Weights of a small image diffusion model: 16300 steps, batches of 64.
Rows from block 9 of a small image diffusion model, named by matrix and row number. Rows with one number within an expert belong to one neuron, the router's apart. Each number is 128 + 24 x the weight over its row's rms, rounded and kept within 0 to 255. All counts start at 0. Numbers have three digits each. After the name is the row's rms in percent of the matrix's.
Before each expert's rows are labels from the 100 images, of 14976 (inputs lightly noised), where the router gives the expert most weight on average: "responds to" is what is common among them; "patch colour" is the nearest of a few named colours to the mean colour under the peak. Only what is clearly more common there than usual is listed. The data: microscope photos of single blood and bone marrow cells.
# router: slot weights (model.blocks.9.mlp.router.weight, 16x320, trained with AdamW), inputs 128-191
# up: expert up (model.blocks.9.mlp.up, 16x160x320), inputs 128-191
# down: expert down (model.blocks.9.mlp.down, 16x320x160, transposed), outputs 128-191

# expert 7
responds to: cell type: lymphocyte
patch colour: grey
router.7 077:128120132200089144118103159082119171131129146109162145161135088114125139126130146123137097104134104097134107097108122135133140119136155133141139136157087128131136116123130094116105153110124137
up.0 057:149117121103147139075094104163170107133108152158104191138073108118156092150098168098124153164091115122152149091151095114162095134131148147102114114136161150115124142092097176129158115134139160
down.0 045:139104111150117128114103157177101150093117109149130127139141175097105148136107152134120138136090079133139142123136138132097136097109115138101127106113131124114140151096131133136106130126120099
up.1 104:110095110094123127088107136125132099104137144103147122168174126117113103146135140105119108156137101148143080115141147147090160112127129112115158120114102116087153117101129105085093130116137090
down.1 098:098126109131148153160149140094120117146116078155165108116154180184126143106113113121132108143113095082136102110161139136102090163159148138150137134123132140132100148122109086140122155143098078
up.2 055:118106108098124149168097160164101076144139112152105104148109146119104119151090159121086165128137137110151132141111108154125070133149128132130120130164132122120143111130140161139147104159133119
down.2 059:120155103109117115124129119159146139147140125117119127139145132087114173164161127134106135129164110120196082144093146096123080130102120076146186120164091118145129140139106143118134113128136115
up.3 178:136149145134120150075086096141123118132129099110135142119111128132092132101129084107149124127117126169125146123120146123142136132105118139093169153127160164087128163167095138151148126098146147
down.3 186:096179094096078121142100084171139128133100116113065127122104108124091134110131133117137139108126064150145109131139118132073115135133172150134140142096129137110136108123129088126131114126154082
up.4 022:121120129063131129148140096117108133135122110156097113129155127096163092157152117132081129126062109127166114134126136118142122133133181133123112156129146124133115158147136156123081113137130128
down.4 028:119141113149150113150138144148160143152139135126125104111109079158118116152123120116110100105152121180161122075131114136118143140096132112145127141158128113181129108137152141128131143107140081
up.5 115:162195088139109105086082175111121142155156139088129134077117080177104160144153121142118128093163114134137141107121102110155148142143145153184142095110111084150130172138144106110124125115134129
down.5 115:126136165129122097115110105173131157146095139132087148163149178133106117096145175132115142125148104135131149142141099151128167209122156118139118133145124123134120115114115127141103129143143129
up.6 094:146140130114134143170133124151085136162102103146143153172138129168118127136085168079099089096159165102084145164106131136149148159165109121175113139042118103134161118170123102135116148138131117
down.6 093:122140108121099126169111107136126125130135118100109162139163136124144167094121130141103174111089137125141111093159179133136173127117146098124134134077134123123128095129124125142136136123099132
up.7 027:124138163076142112116134134145150112135102099160110126137086131118158123133107123111110176158119091138094141134162106117107100137117078131128121138094143166172127088159134132114142145169131150
down.7 027:107152132132136109149137129168127071119172107148138149130175135116147155123120142117119094183140136095142089099130126130127129115147139088150098099102143116115116099133123108157150127128144164

# expert 0
responds to: smear: peripheral blood
patch colour: white
router.0 110:152142183145176137138139120175137133123118081126139161128113107138145068092128100119116120097114123141154099112143111103102097124145154133136086144112177143141115124092131146122154145088133092
up.0 041:123139113102105127127098150114119128153144122130093127112109117121137106123148135114145106165165104138122143163095161167109120119141112118110120125163099083099126120133106122139105118119146147
down.0 039:153124131145129115088106140106146158129129117122132075120168129135152144152145141091089170112104149132131099169145110116085090143161143139087144132144126092176144100112141134176134072099137117
up.1 017:126112134115105132108076126116199144117113163150133122176129121091102122120131116122116132162162151150161137176113134120175101166074091106114162099125095120132131127136101113144159092130132177
down.1 025:091166105099154116076155138151176134091145133079163140118144121102165111199112119132153133128109099115153122133089131142068164148140122135102166152160142163108132110161135133130117114111138135
up.2 113:143139106133087124136130174124125111118121146156143100113086133107125157146120156132139156155137162150134141134109100142138125119131122160105072140165120120109120137140156126140105098160152124
down.2 093:133126124095067113094118116107137107133125122099144125150135175147119163107117130135127143128101121112133145123121148093096062108127163100139114123113125118138125094131127126104160127143141108
up.3 103:157106129087109087158078162104156117131116112165125148152135119136158164144115131137140125142153111117123103157089157150092096129137097147125131076137132075130138130149119087150126133147138117
down.3 108:120131090066114074108131113097138055123133142109141100100104135175138078109128121119136150073138155139120138110129118116073153090118084136174116111159097104105133119089126136106134132106100127
up.4 113:126129148127139127126135127134110124118162159120114095155080109111138117151156123160140124125177138132138082139093075157164100087145121126099143104161137124109116132116120147114084143136106116
down.4 114:119122130098118144140146105123141085136086151173115122130134116107109121095123081129112101148157154164137154099108132105087115109091149162103082130123120108148144120123137143118150136071166139
up.5 091:124096137137100150100139137169169167121126148161130151133094111096098160113127135125146159120111109122127159111118125149122137128062113127090143110107142147138143154136108157124138119107123157
down.5 087:124111064142063134116106134118133117087137146158115106109157113148144149154122121136130147131132122133142123087175161111113130131132170150157110145150124110157088157102163109101132157115109096
up.6 018:112145111097124117084071158100149145106159154113105091121120139121111121199142111147165153181147111127123146159084138134142166140172123145117131150161087145103119109143121151128118153138154124
down.6 024:138134135141183113124106075134087087079116139152081102142158158133118122136121092112109114130133120119133084138134093116078125168163134146116153075112147134088124076084073107130101120147117102
up.7 059:134106096061093122157098141131145119132141160143125124127169088111140168157124135136155130165162160136113100137101144159095121135075115149120116135117129095135113143141155162134095109122139158
down.7 054:105151106131116138149112119153140141134125144143146116154099147129105132119152158140104160132132129126128104147104120122181120157109179153169157152125134130106147116177114086131145100127118139

# expert 12
responds to: cell type: artefact
patch colour: white
router.12 076:136118109130176172098174113117117144131123101137158123112117153115152135110139114150112143129117071095140106121117127134104107120115148140138121170115182090110115149185141162142109113136115212
up.0 117:124127117154165121161129129087078129112154113153141102196175181160160135148127083096109146149115168090149146169154129140086122122158148112168136155124144096106130143151124122117144131130146141
down.0 117:136152105104145148133103113189161111110128149116121128084162107124166156186137140139134162133129099164122181103124107128130161085166174121191130116163128133135174119128130126126148133078123156
up.1 116:138127102099142114106127146192098125125095148126117152146123142072101150126133158117125132110143145135132130105129135145181089140129131149106131138128136125095128114121133099106105102150121111
down.1 128:135118136108104073147067148152126146127119106122135136161087156158116089123168089112106120158131117141143121152094142086105125134152173126140136133121150135163151126150128130134126115102146134
up.2 020:147108097145124125118125202110143134117133139125112146109130077080130116132116135142147086119168120126143089142130136151171149110111122121155158128128090152140145142112160091137146128136097107
down.2 024:173134131097143154135117121156126133124143175115134145109189139144135162090095091132149156132127153135163108158151111100105123160119132207114101097152108140147108093133162138115102199166159150
up.3 100:120103098163120122161142153169106121118101115103142121208112148082171158113111104137158122141136187152138109105158132123118124153067092147127113143134125092103118127134098120134118121149140121
down.3 103:150121130090108151108090138149140105099127095191144110073158125128086139076137106113117117118123121165135139116135073073150123141093098094161066135145120114153113154118135122116102150098151147
up.4 059:123132144118143106150113152138128117123119167163136124105094126087135134168127132121119073131141161103119130176076145131148089101177129150149148121103130101142129131100151098118136111152126107
down.4 056:125163155152168124135136103124174102161149119112111128117167124132100123143144125129126143128107086119099114123116136123162119125172093121132106118151160161117145119140109152142143206142108156
up.5 044:148134110100111102141122159155136077137144127148138173153085109100099110147148132101110128125104116192127147159149101123117086155143094159097095129119119126109132106090160140108140125106124120
down.5 043:106128148155192123114163129108128122130145098143143148126139132101153151123182145108125140169085125097116142173123139150121135106139123118126144116115126151122117127137132134107140141135128147
up.6 083:106134170099122082136118157185155133108130083157166103173144143141129129137120111146086124129104166156142132164113145117142129122145126140142106132130110078108143103101150095122124110098110100
down.6 079:135122126152150100117195130116123085113143137116118142129146120168144166169092184138159169148160117142106167088124130137111122123135137116147132095139120084115109122163131137125144126151129076
up.7 127:137119108121061069185121157181209126143111134118176156140130114131149149112134181091105116131098158135151170164081122131143105148124120117152127143127129139098127096103137107138157114119111136
down.7 115:117138127123138127134113144133062145146111141124074108134103154129162134132169136121133200138100154099134135113136113127094144146148126126124141132139116121139103135148063099140140121169102110

# expert 6
responds to: smear: peripheral blood
patch colour: white
router.6 114:145124079132152134157111120126084141121128144157118095129120138116159134123120137203157160135142115154148120117115137136135088121112121143164145106106080097098146131101130165167085131162121155
up.0 108:159098114134113062107133177122118163140106115126121145152163182128126116143145126121117147149116153081103150135176130107113160096172145155186095144108125101142112149161132133126148128125156119
down.0 104:101168142112125095106136094122147093117141124114094176095146101124142116102178140134148189117120075097143172104133148103144148139115142079150091110129133133093156119141128129137112127119131112
up.1 055:141087169073134108154095105130160122143137112121091125091167098137113119113147098105090108132125141094136145120098146125128133122120170104094116119135138163145138107155141114122145117097122142
down.1 049:169121148117113144141157060148145140127099141129110144174132123161135109134113122129111134155146098083131140119136143113119112148103137139096138132123140104126139133093085167143094103119156125
up.2 118:162124093114124128137151141131112134121118161112136110146116165118120116145143122116146138133127123167148100119146161133187134082140128156128145112176116146104080130106128131143112129151137136
down.2 116:119084123142148141175140114044113097073113115140112115162133183118138174152149127174110115124107172101166129100126085132185144089151127122146138126127161127157133103134150108129135135085181129
up.3 047:122084156118128129146119148184145152127133096156149190094150146117120111082146146089105119135114143093136125142125150109124124128134120131114122194141164135135136121146141079145138096147111099
down.3 049:122142136153153130139113123138130116110134099125160121101114169130115164124143131141147147085110104114145153117154158155143141149136100125150084133093093138108094124127131139159122149157144135
up.4 044:118071160116163096141090136129165143154103087128138128124147114121127130136106098098099113132168149123129141134164104128094130142117129148094146160103173118128149107136126114102147141100132098
down.4 048:122136161133148136136142134118072140146182165114091149107178072123147164078097134106147133151097144086103129093144152110105125133157131176117179127102130119165118146130123112168133129128136180
up.5 130:094158074163152166105140087155111115123130118096137125124164182121166125109123165162158119100130145106137116147142138136098154139098117131169138135088119132106141123075078185147110144157134159
down.5 135:082186142157077138083111110159126132117098115122100123120149103138136144098146115119123155126136133111132137101159143155136121176150088093116112169098115099118104112076143172121144153147152111
up.6 105:127125103132125142112139141169160133138103105133151151154127165108115116143166125102095115109107132085131123121148139152139125108091156091101115152152147169143111132121114073124141099151123137
down.6 121:122136177146134115135137127140114151117143119130105164106148189134135125109108097159122121121207124138089184062116081143136094128137109142142112114101140154133104126150138101080102136116144162
up.7 033:137082140128155099088096147098156139135113119105111163095152131087141088131111134109110086083116138113128143093141139094109134126142181154105123132112149148175118096121142103065133121151112089
down.7 030:141149136120123179105136156134132117130111121137149116112138157159092124082155113178156079153153107112113133156130103123135121197129077146127159103107134133127145117145140157100145173057119128

# expert 15
responds to: cell type: promyelocyte
patch colour: grey
router.15 084:138134114147073099123155130099149088132187166124166125103164171127102160139114128087149138126126107141142106135123099136125205133116153114116121071137075133153132100124148124110107184122105105
up.0 085:127132123122171164118110126149151153128137125141141100135099129137161157103122080140123077070106161094127110100151107129160082131126139130149123149126130121114142122117146122128132136092109173
down.0 084:119136098173087119078100109148136120143142097143100150168130094122143140100147145099137138144148128130135145141135138136188077110173070146115137130124143107148183144108101066138119118124154108
up.1 028:130108097105176111097124124128198182150099104140128126144137154131148115125121112120108141114122127175117138180154117157139099132148088161133116160077136121069126145105079099128155127117129189
down.1 034:123121135109169122137091130109105117073114162115148155161102090106121177156118147138108149117115124129088078127153117144130075145074154135121112138104176097129101096134147160090115098125110095
up.2 132:136120132165131164123104111121146121128113103126157135101124169113149115095119139104124142122111114077152138143155112115137139122128097131145088146121167177097152135117104160149163197148163160
down.2 131:130146111053112077144094069132134163123114116119145143140116140150136139101107125101120143122108122115144126140150108124057132124137151138200124137127120151146126146160130106144105105149122149
up.3 154:138139141103150108109112177150093163145123123109109092168120095129131139111134160156103113107111143139145122128146160135094100128161139134132124131121123129132145107123134053136126056111134074
down.3 174:157141117146132124162130191147127053114113124128113115081134083103130109108135131096142114101129125112125121125101105125149126145160151138035112108123098119112158107107130102120137143109132124
up.4 022:133103126136122134102136144170082216123133116157094094135105100126131161167145072153121113120151158098134113126123135101138095118124174182129111162108170131136132173106112148142172089101135146
down.4 028:130145147151102078136127128148091141109062155122086128072096149151141142108111104142169138131139131186117140131103163100130103125125126184156152096128103111124165109155108124159119152142132154
up.5 045:130169133155156132102119132119141162106108089120135152107130147114191125100134135127097136116130157113122153143144120129113085120172133146100098163116160155093118140147101094137143113116148148
down.5 044:127185132137137143132126130094125156150125125143140104123120139078125085170098154148088148111114099117101149138116130123165111142138095092137151180161147086175130123124169119145163127138130100
up.6 033:152136099115163141106123141165140189114097112141114100145134079148118143113134156129131153101119136157147143141168134139167074090118124141135106167104119127100107139111108118125141123156152145
down.6 035:151091111136166087099088097167147105151112127155148165120109173133101119157200123119156088144115112091126137134172107126120133134160134110076188110089133149126119090124097139132110103151100057
up.7 133:109113145140104184096142126089145162142111179115087127150105122129089164113124169112074109135106128147137149137115145131191151120173142124128094150135072174112143122120129080160113074096125135
down.7 127:106118114100134138140104164165158151135116188129124102084116103125113122183114110125118226133141101173121124125131128116101162128110097098128148111122116166151051137139136170123107159132140184