config.toml
conditioning = "none"
shared_expert = false
eps = 1e-08
Rows from block 4 of a small image diffusion model, named by matrix and row number. Rows with one number belong to one neuron. Each number is 128 + 32 x the weight over its row's rms, rounded and kept within 0 to 255. All counts start at 0. Numbers have three digits each.
Before each neuron's rows are labels from the 100 images, of 14976 (inputs lightly noised), where the neuron reaches its highest value: "strongest on" is what is common among them. Only what is clearly more common there than usual is listed. The data: microscope photos of single blood and bone marrow cells. In brackets: how many of the 100, against the usual share in percent.
# fc1: MLP up (model.blocks.4.mlp.fc1.weight, 1280x320), inputs 64-127
# fc2: MLP down (model.blocks.4.mlp.fc2.weight, 320x1280, transposed), outputs 64-127

strongest on: cell type: platelet (87 vs 1.1); smear: peripheral blood (87 vs 16.2)
fc1.105:146109139143097135132160113098073029196105100083109140134130141115071136150125150090119225132127152123129062130084107183126181139044163114168210131165121100049106096150117136122040132101151136
fc2.105:167082122147120127149128133130125131186088130224098159205138108255052145129138159070161063130143203157094156147145162145124148124103120008127108132147098142111136115170117153137141082084092117

strongest on: cell type: segmented neutrophil (45 vs 20)
fc1.185:092062112139123123039110156105110138144080121141157149156122106132138036119120112100096119141101113145118134076230117141111135124137148144118100102140132091118166153091155130153147142125103110
fc2.185:148125133114117107193132167090182113099189101174164150130143061133189223095129124149115125114076149109155130107116114114176138130148113074173163138142089167133118202164137145124215084110134130

strongest on: cell type: segmented neutrophil (51 vs 20)
fc1.401:108169149177164118087130170164115153102127147130137121076177077181038167112126144101137139155117125066114166179093166086146168045088113106165135144148108125129113118070118133198111148131083185
fc2.401:150131103154157181169066139169188127081105160122131130102081065178109116169136112147128144134120136068120143099216119146062233102118091116135058032165119119127100103118146117186176137177095175

strongest on: cell type: platelet (89 vs 1.1); smear: peripheral blood (89 vs 16.2)
fc1.180:113106128153082141098133118165073077161123094074123149140119157060082151078135126064123155160157173128123101117082117143176158127103140178153235148174130081112120119161073137141105070163144114
fc2.180:181092139137086118159100129102119129203109120196121168174124185193053137149133164079147091142134132183092135151093130154108155143121122029123091120125109104110127132141118144135110173154121139

strongest on: smear: peripheral blood (35 vs 16.2)
fc1.528:166066106160120115094135119070053117112089161090149114116117091074096103115119075161135044081128121111058191145106126120150071114044136157125119109119112182175145144125126071156105160102131097
fc2.528:121145123171107132129111126136112148112065093143123213119128169131130140130131118136146079178127104169167150066147178131163223125104084107111039101169092066137142083153150134167105139121122163

strongest on: cell type: lymphocyte (36 vs 15.3)
fc1.714:131160133090048115071146155113139124178066128159115119106145170133149127097138093124141162084148114152121122150180168137179188112125085117137136145101127157138094084106125079149138138143109115
fc2.714:131135167211055067115146112120072159127147163174152067178152118130093162093151113141099152094143177201164110133182110099114145100124104111093093183114159108051177122092111116069137151152133154

strongest on: cell type: artefact (25 vs 9.8)
fc1.372:151109098101156123159113138148068087122156105067129138140130104057138151109095111138069112132139076135115138077159156114147103096198134195115136168151150068086125103042097110177122090173142125
fc2.372:110129162102139114147090101131099149167159137129112161118138119206173082161149092141150131126137109120126122151116111087102141124109140054169164090118109117116140106123128140101138110161128156

strongest on: cell type: artefact (44 vs 9.8)
fc1.554:107116135155101150121065120096094092129174153163129159126132126132156129167162085132161091099144087105151152177102126144119063182068168081164138134085128134098160162110139185121122177248094149
fc2.554:128112128114161137142089141120051141114140136135105170108112160167183100127132078159101092141118097156141150108161187152092081123077141117120142131097103137126104130160109128130118094153135120

strongest on: cell type: artefact (33 vs 9.8)
fc1.296:160162158160107097136068108143133121152158120121185170136143050129119131144195201107133133065155137130065135127163109125102105136105143028150118147132128097071164164110141172125128135171093164
fc2.296:129136144117180132132135125105065135109120110102159175109138147172091104131106178205165095224143115149151159186111151185147171139107105119113123128106083157123141097183145117159170106143149114

strongest on: cell type: platelet (86 vs 1.1); smear: peripheral blood (86 vs 16.2)
fc1.521:097155120127156090137120125136037121106104112169120116081120236094141095091176158110120140129146115100162140152137141157137188123098105137089149126119131159097103159120105114106140123120151119
fc2.521:123073144135127144117146130122084176157108126117161160155112086057138106094114155108203110159144090105151141144119193147122141134160129145138100129124102100126120107144103157102130124192041153

strongest on: smear: peripheral blood (100 vs 16.2)
fc1.617:165123073176176142126188166119142151122084134098161104116135116144183111085152138120136128143119116141217123103113074133149155118178160103143120133190146161162126139105106140140120145108092186
fc2.617:100058128143159144131198112096102162112098155127127201128156061122092141169135126122114130120077061156162103153054209133146113114136129186093164106142159131120151108116127071114089172058120137

strongest on: cell type: erythroblast (32 vs 14.3)
fc1.553:143126151135079125132133105184085208139205135142121170161142199155122115158113150135157076164158222103103129148094136105133059123059132051149149134135150057148121128114124126102189098209154166
fc2.553:162086126146075140142104128139126137098145107104062116135129133125139112146166125122141070137139062166123108144131115167160198143129142106150073117146084131121093153127105160144182112154130131

strongest on: cell type: erythroblast (45 vs 14.3)
fc1.165:143110100091115115143131156176137086130145128098140099114096150155153150082143167106145108126105120161108180140107126161167179112130145134169100105003127156152157138131104083166135105095119176
fc2.165:136141106172098114116153124158102141124155078093151111182176154114062139137109130091124160098181099160107124121087121113147183154096189086157150152102114128162125125096110169142138145166088092

strongest on: cell type: erythroblast (36 vs 14.3)
fc1.22:128088139158137131149107144143135111173066160126099114084116112142166110169121095118061042169125111149073156096132092113126000135111119140110132123170133073144147151115098154105107115228115214
fc2.22:129090111140168157133110128151090188139091130129129146157116134112162161142128079143151004138161189134104130152167103133162105143112095125153120109118102165155120125113116112079124181122121164

strongest on: cell type: erythroblast (59 vs 14.3); smear: peripheral blood (36 vs 16.2)
fc1.425:095127121103080131141124123028115097177099101102166120109150116145142113112078079119140117113116107079110193121181112168122100166078187119141162128136167117131093136089136148107061115136139065
fc2.425:120185168128080120138137117116042136138146109119188116120131130181179129132129086105123164178106136099113178150133129137130126100124121142087040186146115152171127160180115184148116158148178154

strongest on: cell type: artefact (30 vs 9.8)
fc1.580:116155131133096143133142127137132118088128147158111196157134155110136130103180162084134133089119135116171117142081114139134188147195118106149200143156092095228113147162160171123121106128100159
fc2.580:122120102131035083139122130140134104142138132212153173128129208092095119142116139143126075084105116137138158099112136190146115141152125202092159108125131098132150152160120105181135142182090113

strongest on: cell type: lymphocyte (49 vs 15.3)
fc1.314:125100140117109136124127140090179134161144118197163133119141115149144139108060158141127094148154121106113128196189109160144089156115175142070088158209114107150118164083116155145138093107178103
fc2.314:119129130088088103099095127126168162149159145142162085138131121112205123073131090121145106156109102132119170107187081137096122158130102142179103143140130132162105119122100146126122136132135109

strongest on: smear: peripheral blood (71 vs 16.2); cell type: segmented neutrophil (50 vs 20)
fc1.530:094119084169144142145173124126129153135169223091123102098169078108120055163074146160130103105100121183082112091104188122124133082106083122159143128166154138109111131140106151105101170127108122
fc2.530:164172131157110127102091106152134107091078068155103091146090140189054177125129111127125142154122140137113143047110115127172160143070070147087081155087152120076146149109082126149180107137155090

strongest on: cell type: lymphocyte (34 vs 15.3)
fc1.409:101163109130171122120108116113090106068117149153131144113125116141179052071184190089134111111108163092139136188105155103144117070092109129131170143112111151184163164115168148076162148130108136
fc2.409:118116139127207134126099151139018136178103125093167167123128174062107118165134134133111127093183138164109133119178119117203181117113141165155112130119160098115077092121207144151107101134052111

strongest on: cell type: erythroblast (38 vs 14.3)
fc1.534:148109178132113142157104116118187133200139120092137127120113096121128157171155127150081129167137126136153158112118077087104104144112180141119115120112129091097136097113097062132180138136097146
fc2.534:089083105128157120115092159193168142129104131152118097196126136129172091148121110073152116148116034112115129119130054152112167091138133104149149164099093113161091161104160096129123113117035149

strongest on: cell type: erythroblast (37 vs 14.3)
fc1.133:120057121141133147128126098115112119142160135143099061099124033090149110181114205113139091121148145101088128129149120074149100141071153157125061085110107126128132105130088140094143086151096134
fc2.133:156086091166109117077156146133102078084137130116211095143116127134141105120129139111144133147140142126181163084136119132121196146122101174139130146171094117127150113119119108129142156111157124

strongest on: cell type: erythroblast (48 vs 14.3)
fc1.698:124110132122126108116106128113192099170178128139114145135132075171127095112150183143079156128151094132153156134106186165147212135106090171122055181107128155121165135141085120128123097158112109
fc2.698:136179096154107153139131145142163117076094079116181106170089124103081183124109130110125081120147172142091174117073162177113183129121157107104121177130100102170131136063141119134104187160076120

strongest on: cell type: promyelocyte (26 vs 6.4)
fc1.93:112119168138116116163130135088087096100134105219148122128091112175165145044138108083137132152135158114162176136106123094121097103116087129143165132139147175185129113108164150125158160197156149
fc2.93:166190094125120153110071093134081162142124132176125122115119121144059176208117108104121134181115121162147137154102110182128137115189108117158088154077121128162092125064127104134068159132141177

strongest on: cell type: lymphocyte (53 vs 15.3); smear: peripheral blood (37 vs 16.2)
fc1.286:163141119128113095136118117115093109113123136081168158142126110144201154170153109097154114087088099125105097062129075099150142137117128080140126103093145102073161137149098152084187160141104137
fc2.286:150147168156148098090069136096055082193106115133122113123104084116118172124137167097156107150168108125098150205143135157084112168075122131071113132178077135127088103127092165142141161137073116

strongest on: cell type: erythroblast (41 vs 14.3)
fc1.387:137101110159138137134142123161060101132130158146119124164153150127121116143119170180152128152069072143133129101093149098107110134121069128161136121093155123186171153134150146128057087161159148
fc2.387:144172158136060151149167117164053135100133081135068139146127169145077158159156138119152097116120100116132141115107104111093110140111097183142028141149082135131128104149128147168167155182163101

strongest on: cell type: lymphocyte (53 vs 15.3)
fc1.233:131132094102107166149138164123120158089145087111140122134113143175140147148051112093143115050133167100126099127102112149149106153110136116084175152074111101083140148136107106141106132174097156
fc2.233:144122103111143084078162098090146107149130137123103104167156104157181134079091088118162070092146107104099129165183178150037112155128147129122118136143138146104122146123116200138102144102153108

strongest on: cell type: lymphocyte (34 vs 15.3)
fc1.36:122078104094123176168144145125113166057093116153172145130153184154106100155104141111167129113149146090169170158129103103134111096091156100144160149142151104077193155104136141138084144135135134
fc2.36:110089162118066087152090063108089127094134190104126128168174111116189132134147122124113142111078082148134156162161112180124146133164111137101101100131107137152094143127128126123138106125112103

strongest on: cell type: erythroblast (35 vs 14.3); cell type: lymphocyte (34 vs 15.3)
fc1.564:152128123155101142156142141149101143128146109158149146192109083148125146201195103098070202086121107121092096075137090140091109125118152139121166129000134154176187142129079128140189223059121118
fc2.564:131236116131165141094153101105147090155121167109176118174128089127178149140134174044126132122154119098108162126109126161077140116157113110145064172142110120161123135074106135108106122154056141

strongest on: cell type: segmented neutrophil (40 vs 20)
fc1.208:133107154079140145162096098132158209150106142159167133149123141117128090126174052069154083127119121144100117172023099145129187123146144116117138142137127124099137192073149136165142165116122123
fc2.208:118099095177124121101086056083188043124138179144133085106183096108142113135126144128158150151147130098152170112131112063138177113137108092149116168116162164105170202128081074123144113073143122

strongest on: cell type: erythroblast (46 vs 14.3)
fc1.167:154141162092108100165120189136139116146086112071097130183107134082171173116123130200120139127077138131091099110126152122135190181151156174125079153095099111080120125190073135130102147114151180
fc2.167:124121127108140126139175124210107144176118090153096105165142161126146111122130145137140140091129141156123144065144156107186173132138108092136178097142121164189130104149098170122095103192073122

strongest on: cell type: artefact (26 vs 9.8)
fc1.301:116159144099112089092096124106143153147141155086117135170151150105085147081072109128113081133134162136125136117136161092121170151182187166147209126119137136155141122129099168082108127074144116
fc2.301:119134142128136125119089132124123127103114135189112091107124104158032133169129145108121074120126124180130134095144099127075099143136142077166080152142147106092113086166113178130100185126166154

strongest on: cell type: erythroblast (38 vs 14.3)
fc1.657:141148177130133192154172117112124109105114144148161085146082100113110159134113135135125081106128174140160110115171088137129143132097157117177108140088116082122161141045115142097138141088167134
fc2.657:165121145146153122134138125094115132096084146137193106151182092150134122120149071107146114075157153183099081106089112140156183120157136140081191152100166064083110126155217185077143123137120080

strongest on: cell type: lymphocyte (38 vs 15.3)
fc1.218:134140148111138110143156069099141073077184151131094162111041137135122081131142117129136088152241152123142106171149157143145158139115139177152141145096152144106136114142134132117155151079164092
fc2.218:153150165140119163116059181128106068107134063125114116169170079153129118135101135129132130112150165114194142164198140129192154186113136118147156139118113103138138132109101128116086136113158104

strongest on: cell type: erythroblast (40 vs 14.3); cell type: lymphocyte (40 vs 15.3)
fc1.20:160115088137125097129111120104129224152172179144128130161114140127112069189095200131096090135137090142177126070163156092133112168117146096127120088181145119110168119088174099097141128154178130
fc2.20:140164161125091186126131128153154127119146103117122117118118120156136123121105079080138054204129066115108159148167165163154215149130120109156110116101110106137117144154119178157135136103109127

strongest on: cell type: platelet (96 vs 1.1); smear: peripheral blood (96 vs 16.2)
fc1.48:089169121110090114125086100079064094088095150159115124102122246134144103105145146145114118108139101103165135173153154101126171124122154095090117091119145197036124137118141114117196144091170095
fc2.48:090083148153160138108136131144097140077125114085185121102109105035166148033125140146193093155111151081172143109113125116122154125104139197112174141139116112121149097153133145110106063147093126

strongest on: cell type: artefact (31 vs 9.8)
fc1.298:134148113064133088089145147157162111111148108123112121158105074196113100162108101172118188047148129119119099156151164139151157182035118158106152136087115186192094111126145092124091168107116080
fc2.298:138118126130107089168106117059140120146175178080074159096109033088098136145131103138110148152134153143094091126103166163115114149097128153110139129187181142160083138201096144117150113154071138

strongest on: cell type: segmented neutrophil (55 vs 20); smear: peripheral blood (53 vs 16.2)
fc1.439:118144158174199153128121086049155092143143152152195114184126136099158119110101077130119045128109130164038165111062105099149135119119103094100160073163164102120112122107092138114099144148151146
fc2.439:131107101173118092099179126091124150078133100108157129155113128096175097117129124121198147162135164170105115121158108118129187115143141118129158194142139153190087099128142151160144153147161171

strongest on: cell type: erythroblast (50 vs 14.3); smear: peripheral blood (46 vs 16.2)
fc1.322:135133148124162121119138150110138045186143104103086132117110165180097108131163118105119129106142114110149145154146094143138138134113132100153188134156110100149133095113190020123120080164133134
fc2.322:134172136124077136126097145127111103145121141110157158133121134154170108128117127103107158139119173131118061105145113149162212096108142055130092128145165136131107123107182169148161168100148146

strongest on: cell type: promyelocyte (33 vs 6.4)
fc1.555:126071141129108110123117149120152127127115157120128121164130103103101117140169158104111187156121095140151148155196100112132199143133116100174212153122128113115133115153129111144159089160053100
fc2.555:122125132149076129131101127124181147141166131177087132121123182084104156140102164178131117097113073159154129121130180139122095139162130213130185128132119136158149115125130090165124187123072120

strongest on: smear: peripheral blood (54 vs 16.2)
fc1.563:115204150135173154092144131104084105136141127114145144163093090229082077163119167069180086136150193105112134237142144133119136159120134126077137175113121131138197098113133148142085104095126083
fc2.563:134150107132163101157170134154066161119144119083150110161120067142090124137119126032096110159101061119185088075179166142140118101149123151127145144113181134159117124118113169144117116130132094

strongest on: cell type: erythroblast (50 vs 14.3)
fc1.613:123205143113163150130144119127156117156180120078119132138106117175109116086212149133117191138149165084153135107137125142145160053115146133087132155049159149191135108112114179144118128131112077
fc2.613:100182078140107110142150154133111124089132098124193108142139104126136156103108123086144207158114124154104124096112084173151109116188117101132125146123152127148084103103095151147116148193087139

strongest on: cell type: artefact (35 vs 9.8)
fc1.386:134149157119117192151131111095152099108165111131163153202104167105166165043097152111140122175125110133177092154127073105139174141149147158098089121122163165093125109088174177102162136092111114
fc2.386:140069112117140111130103109121102147154088145144157086131142138190130100111135080117155120136144127137097148135131058079026130126098181117134171112131102078087118121161105196137159089066121183

strongest on: cell type: promyelocyte (25 vs 6.4)
fc1.47:102103112124079134106116129129085158145135137162101113130125210100054126081197104068163103110149132148131086132161139144136156136077144141111166171073135118208095079077115144091101103091105122
fc2.47:135234126136062114151130111093108122138124131169132129154157146138125151111124132160132104046118132164181136148088143173101071148177116145136098122145106146134124154136115126144121162187175115

strongest on: cell type: promyelocyte (26 vs 6.4)
fc1.757:114122143153128089143133150124095084127072153164181103130100127196190107145127089093091123186121118140107112092128072162135113129060130127113113102103152179102151122110078183156062120255122127
fc2.757:114129121101157153116121127187160138151139113144165136131131139131123143109145053145109053177133068134117069109194119170186092150152102095155110127142106114161138135087133103115150167129124136

strongest on: cell type: promyelocyte (29 vs 6.4)
fc1.453:152102136124108091116119103099070088106146152120140153163149143114119129114164125116116126126110101113150149130152145134156184125111151125124241131105095123208159119187136124122115128134058159
fc2.453:126154118151006137135096125143124171079135124197128145083127190099090155151112170164148105093079064163126137087157126161091082191141124210139122112114133109129127133137126119147110189173069075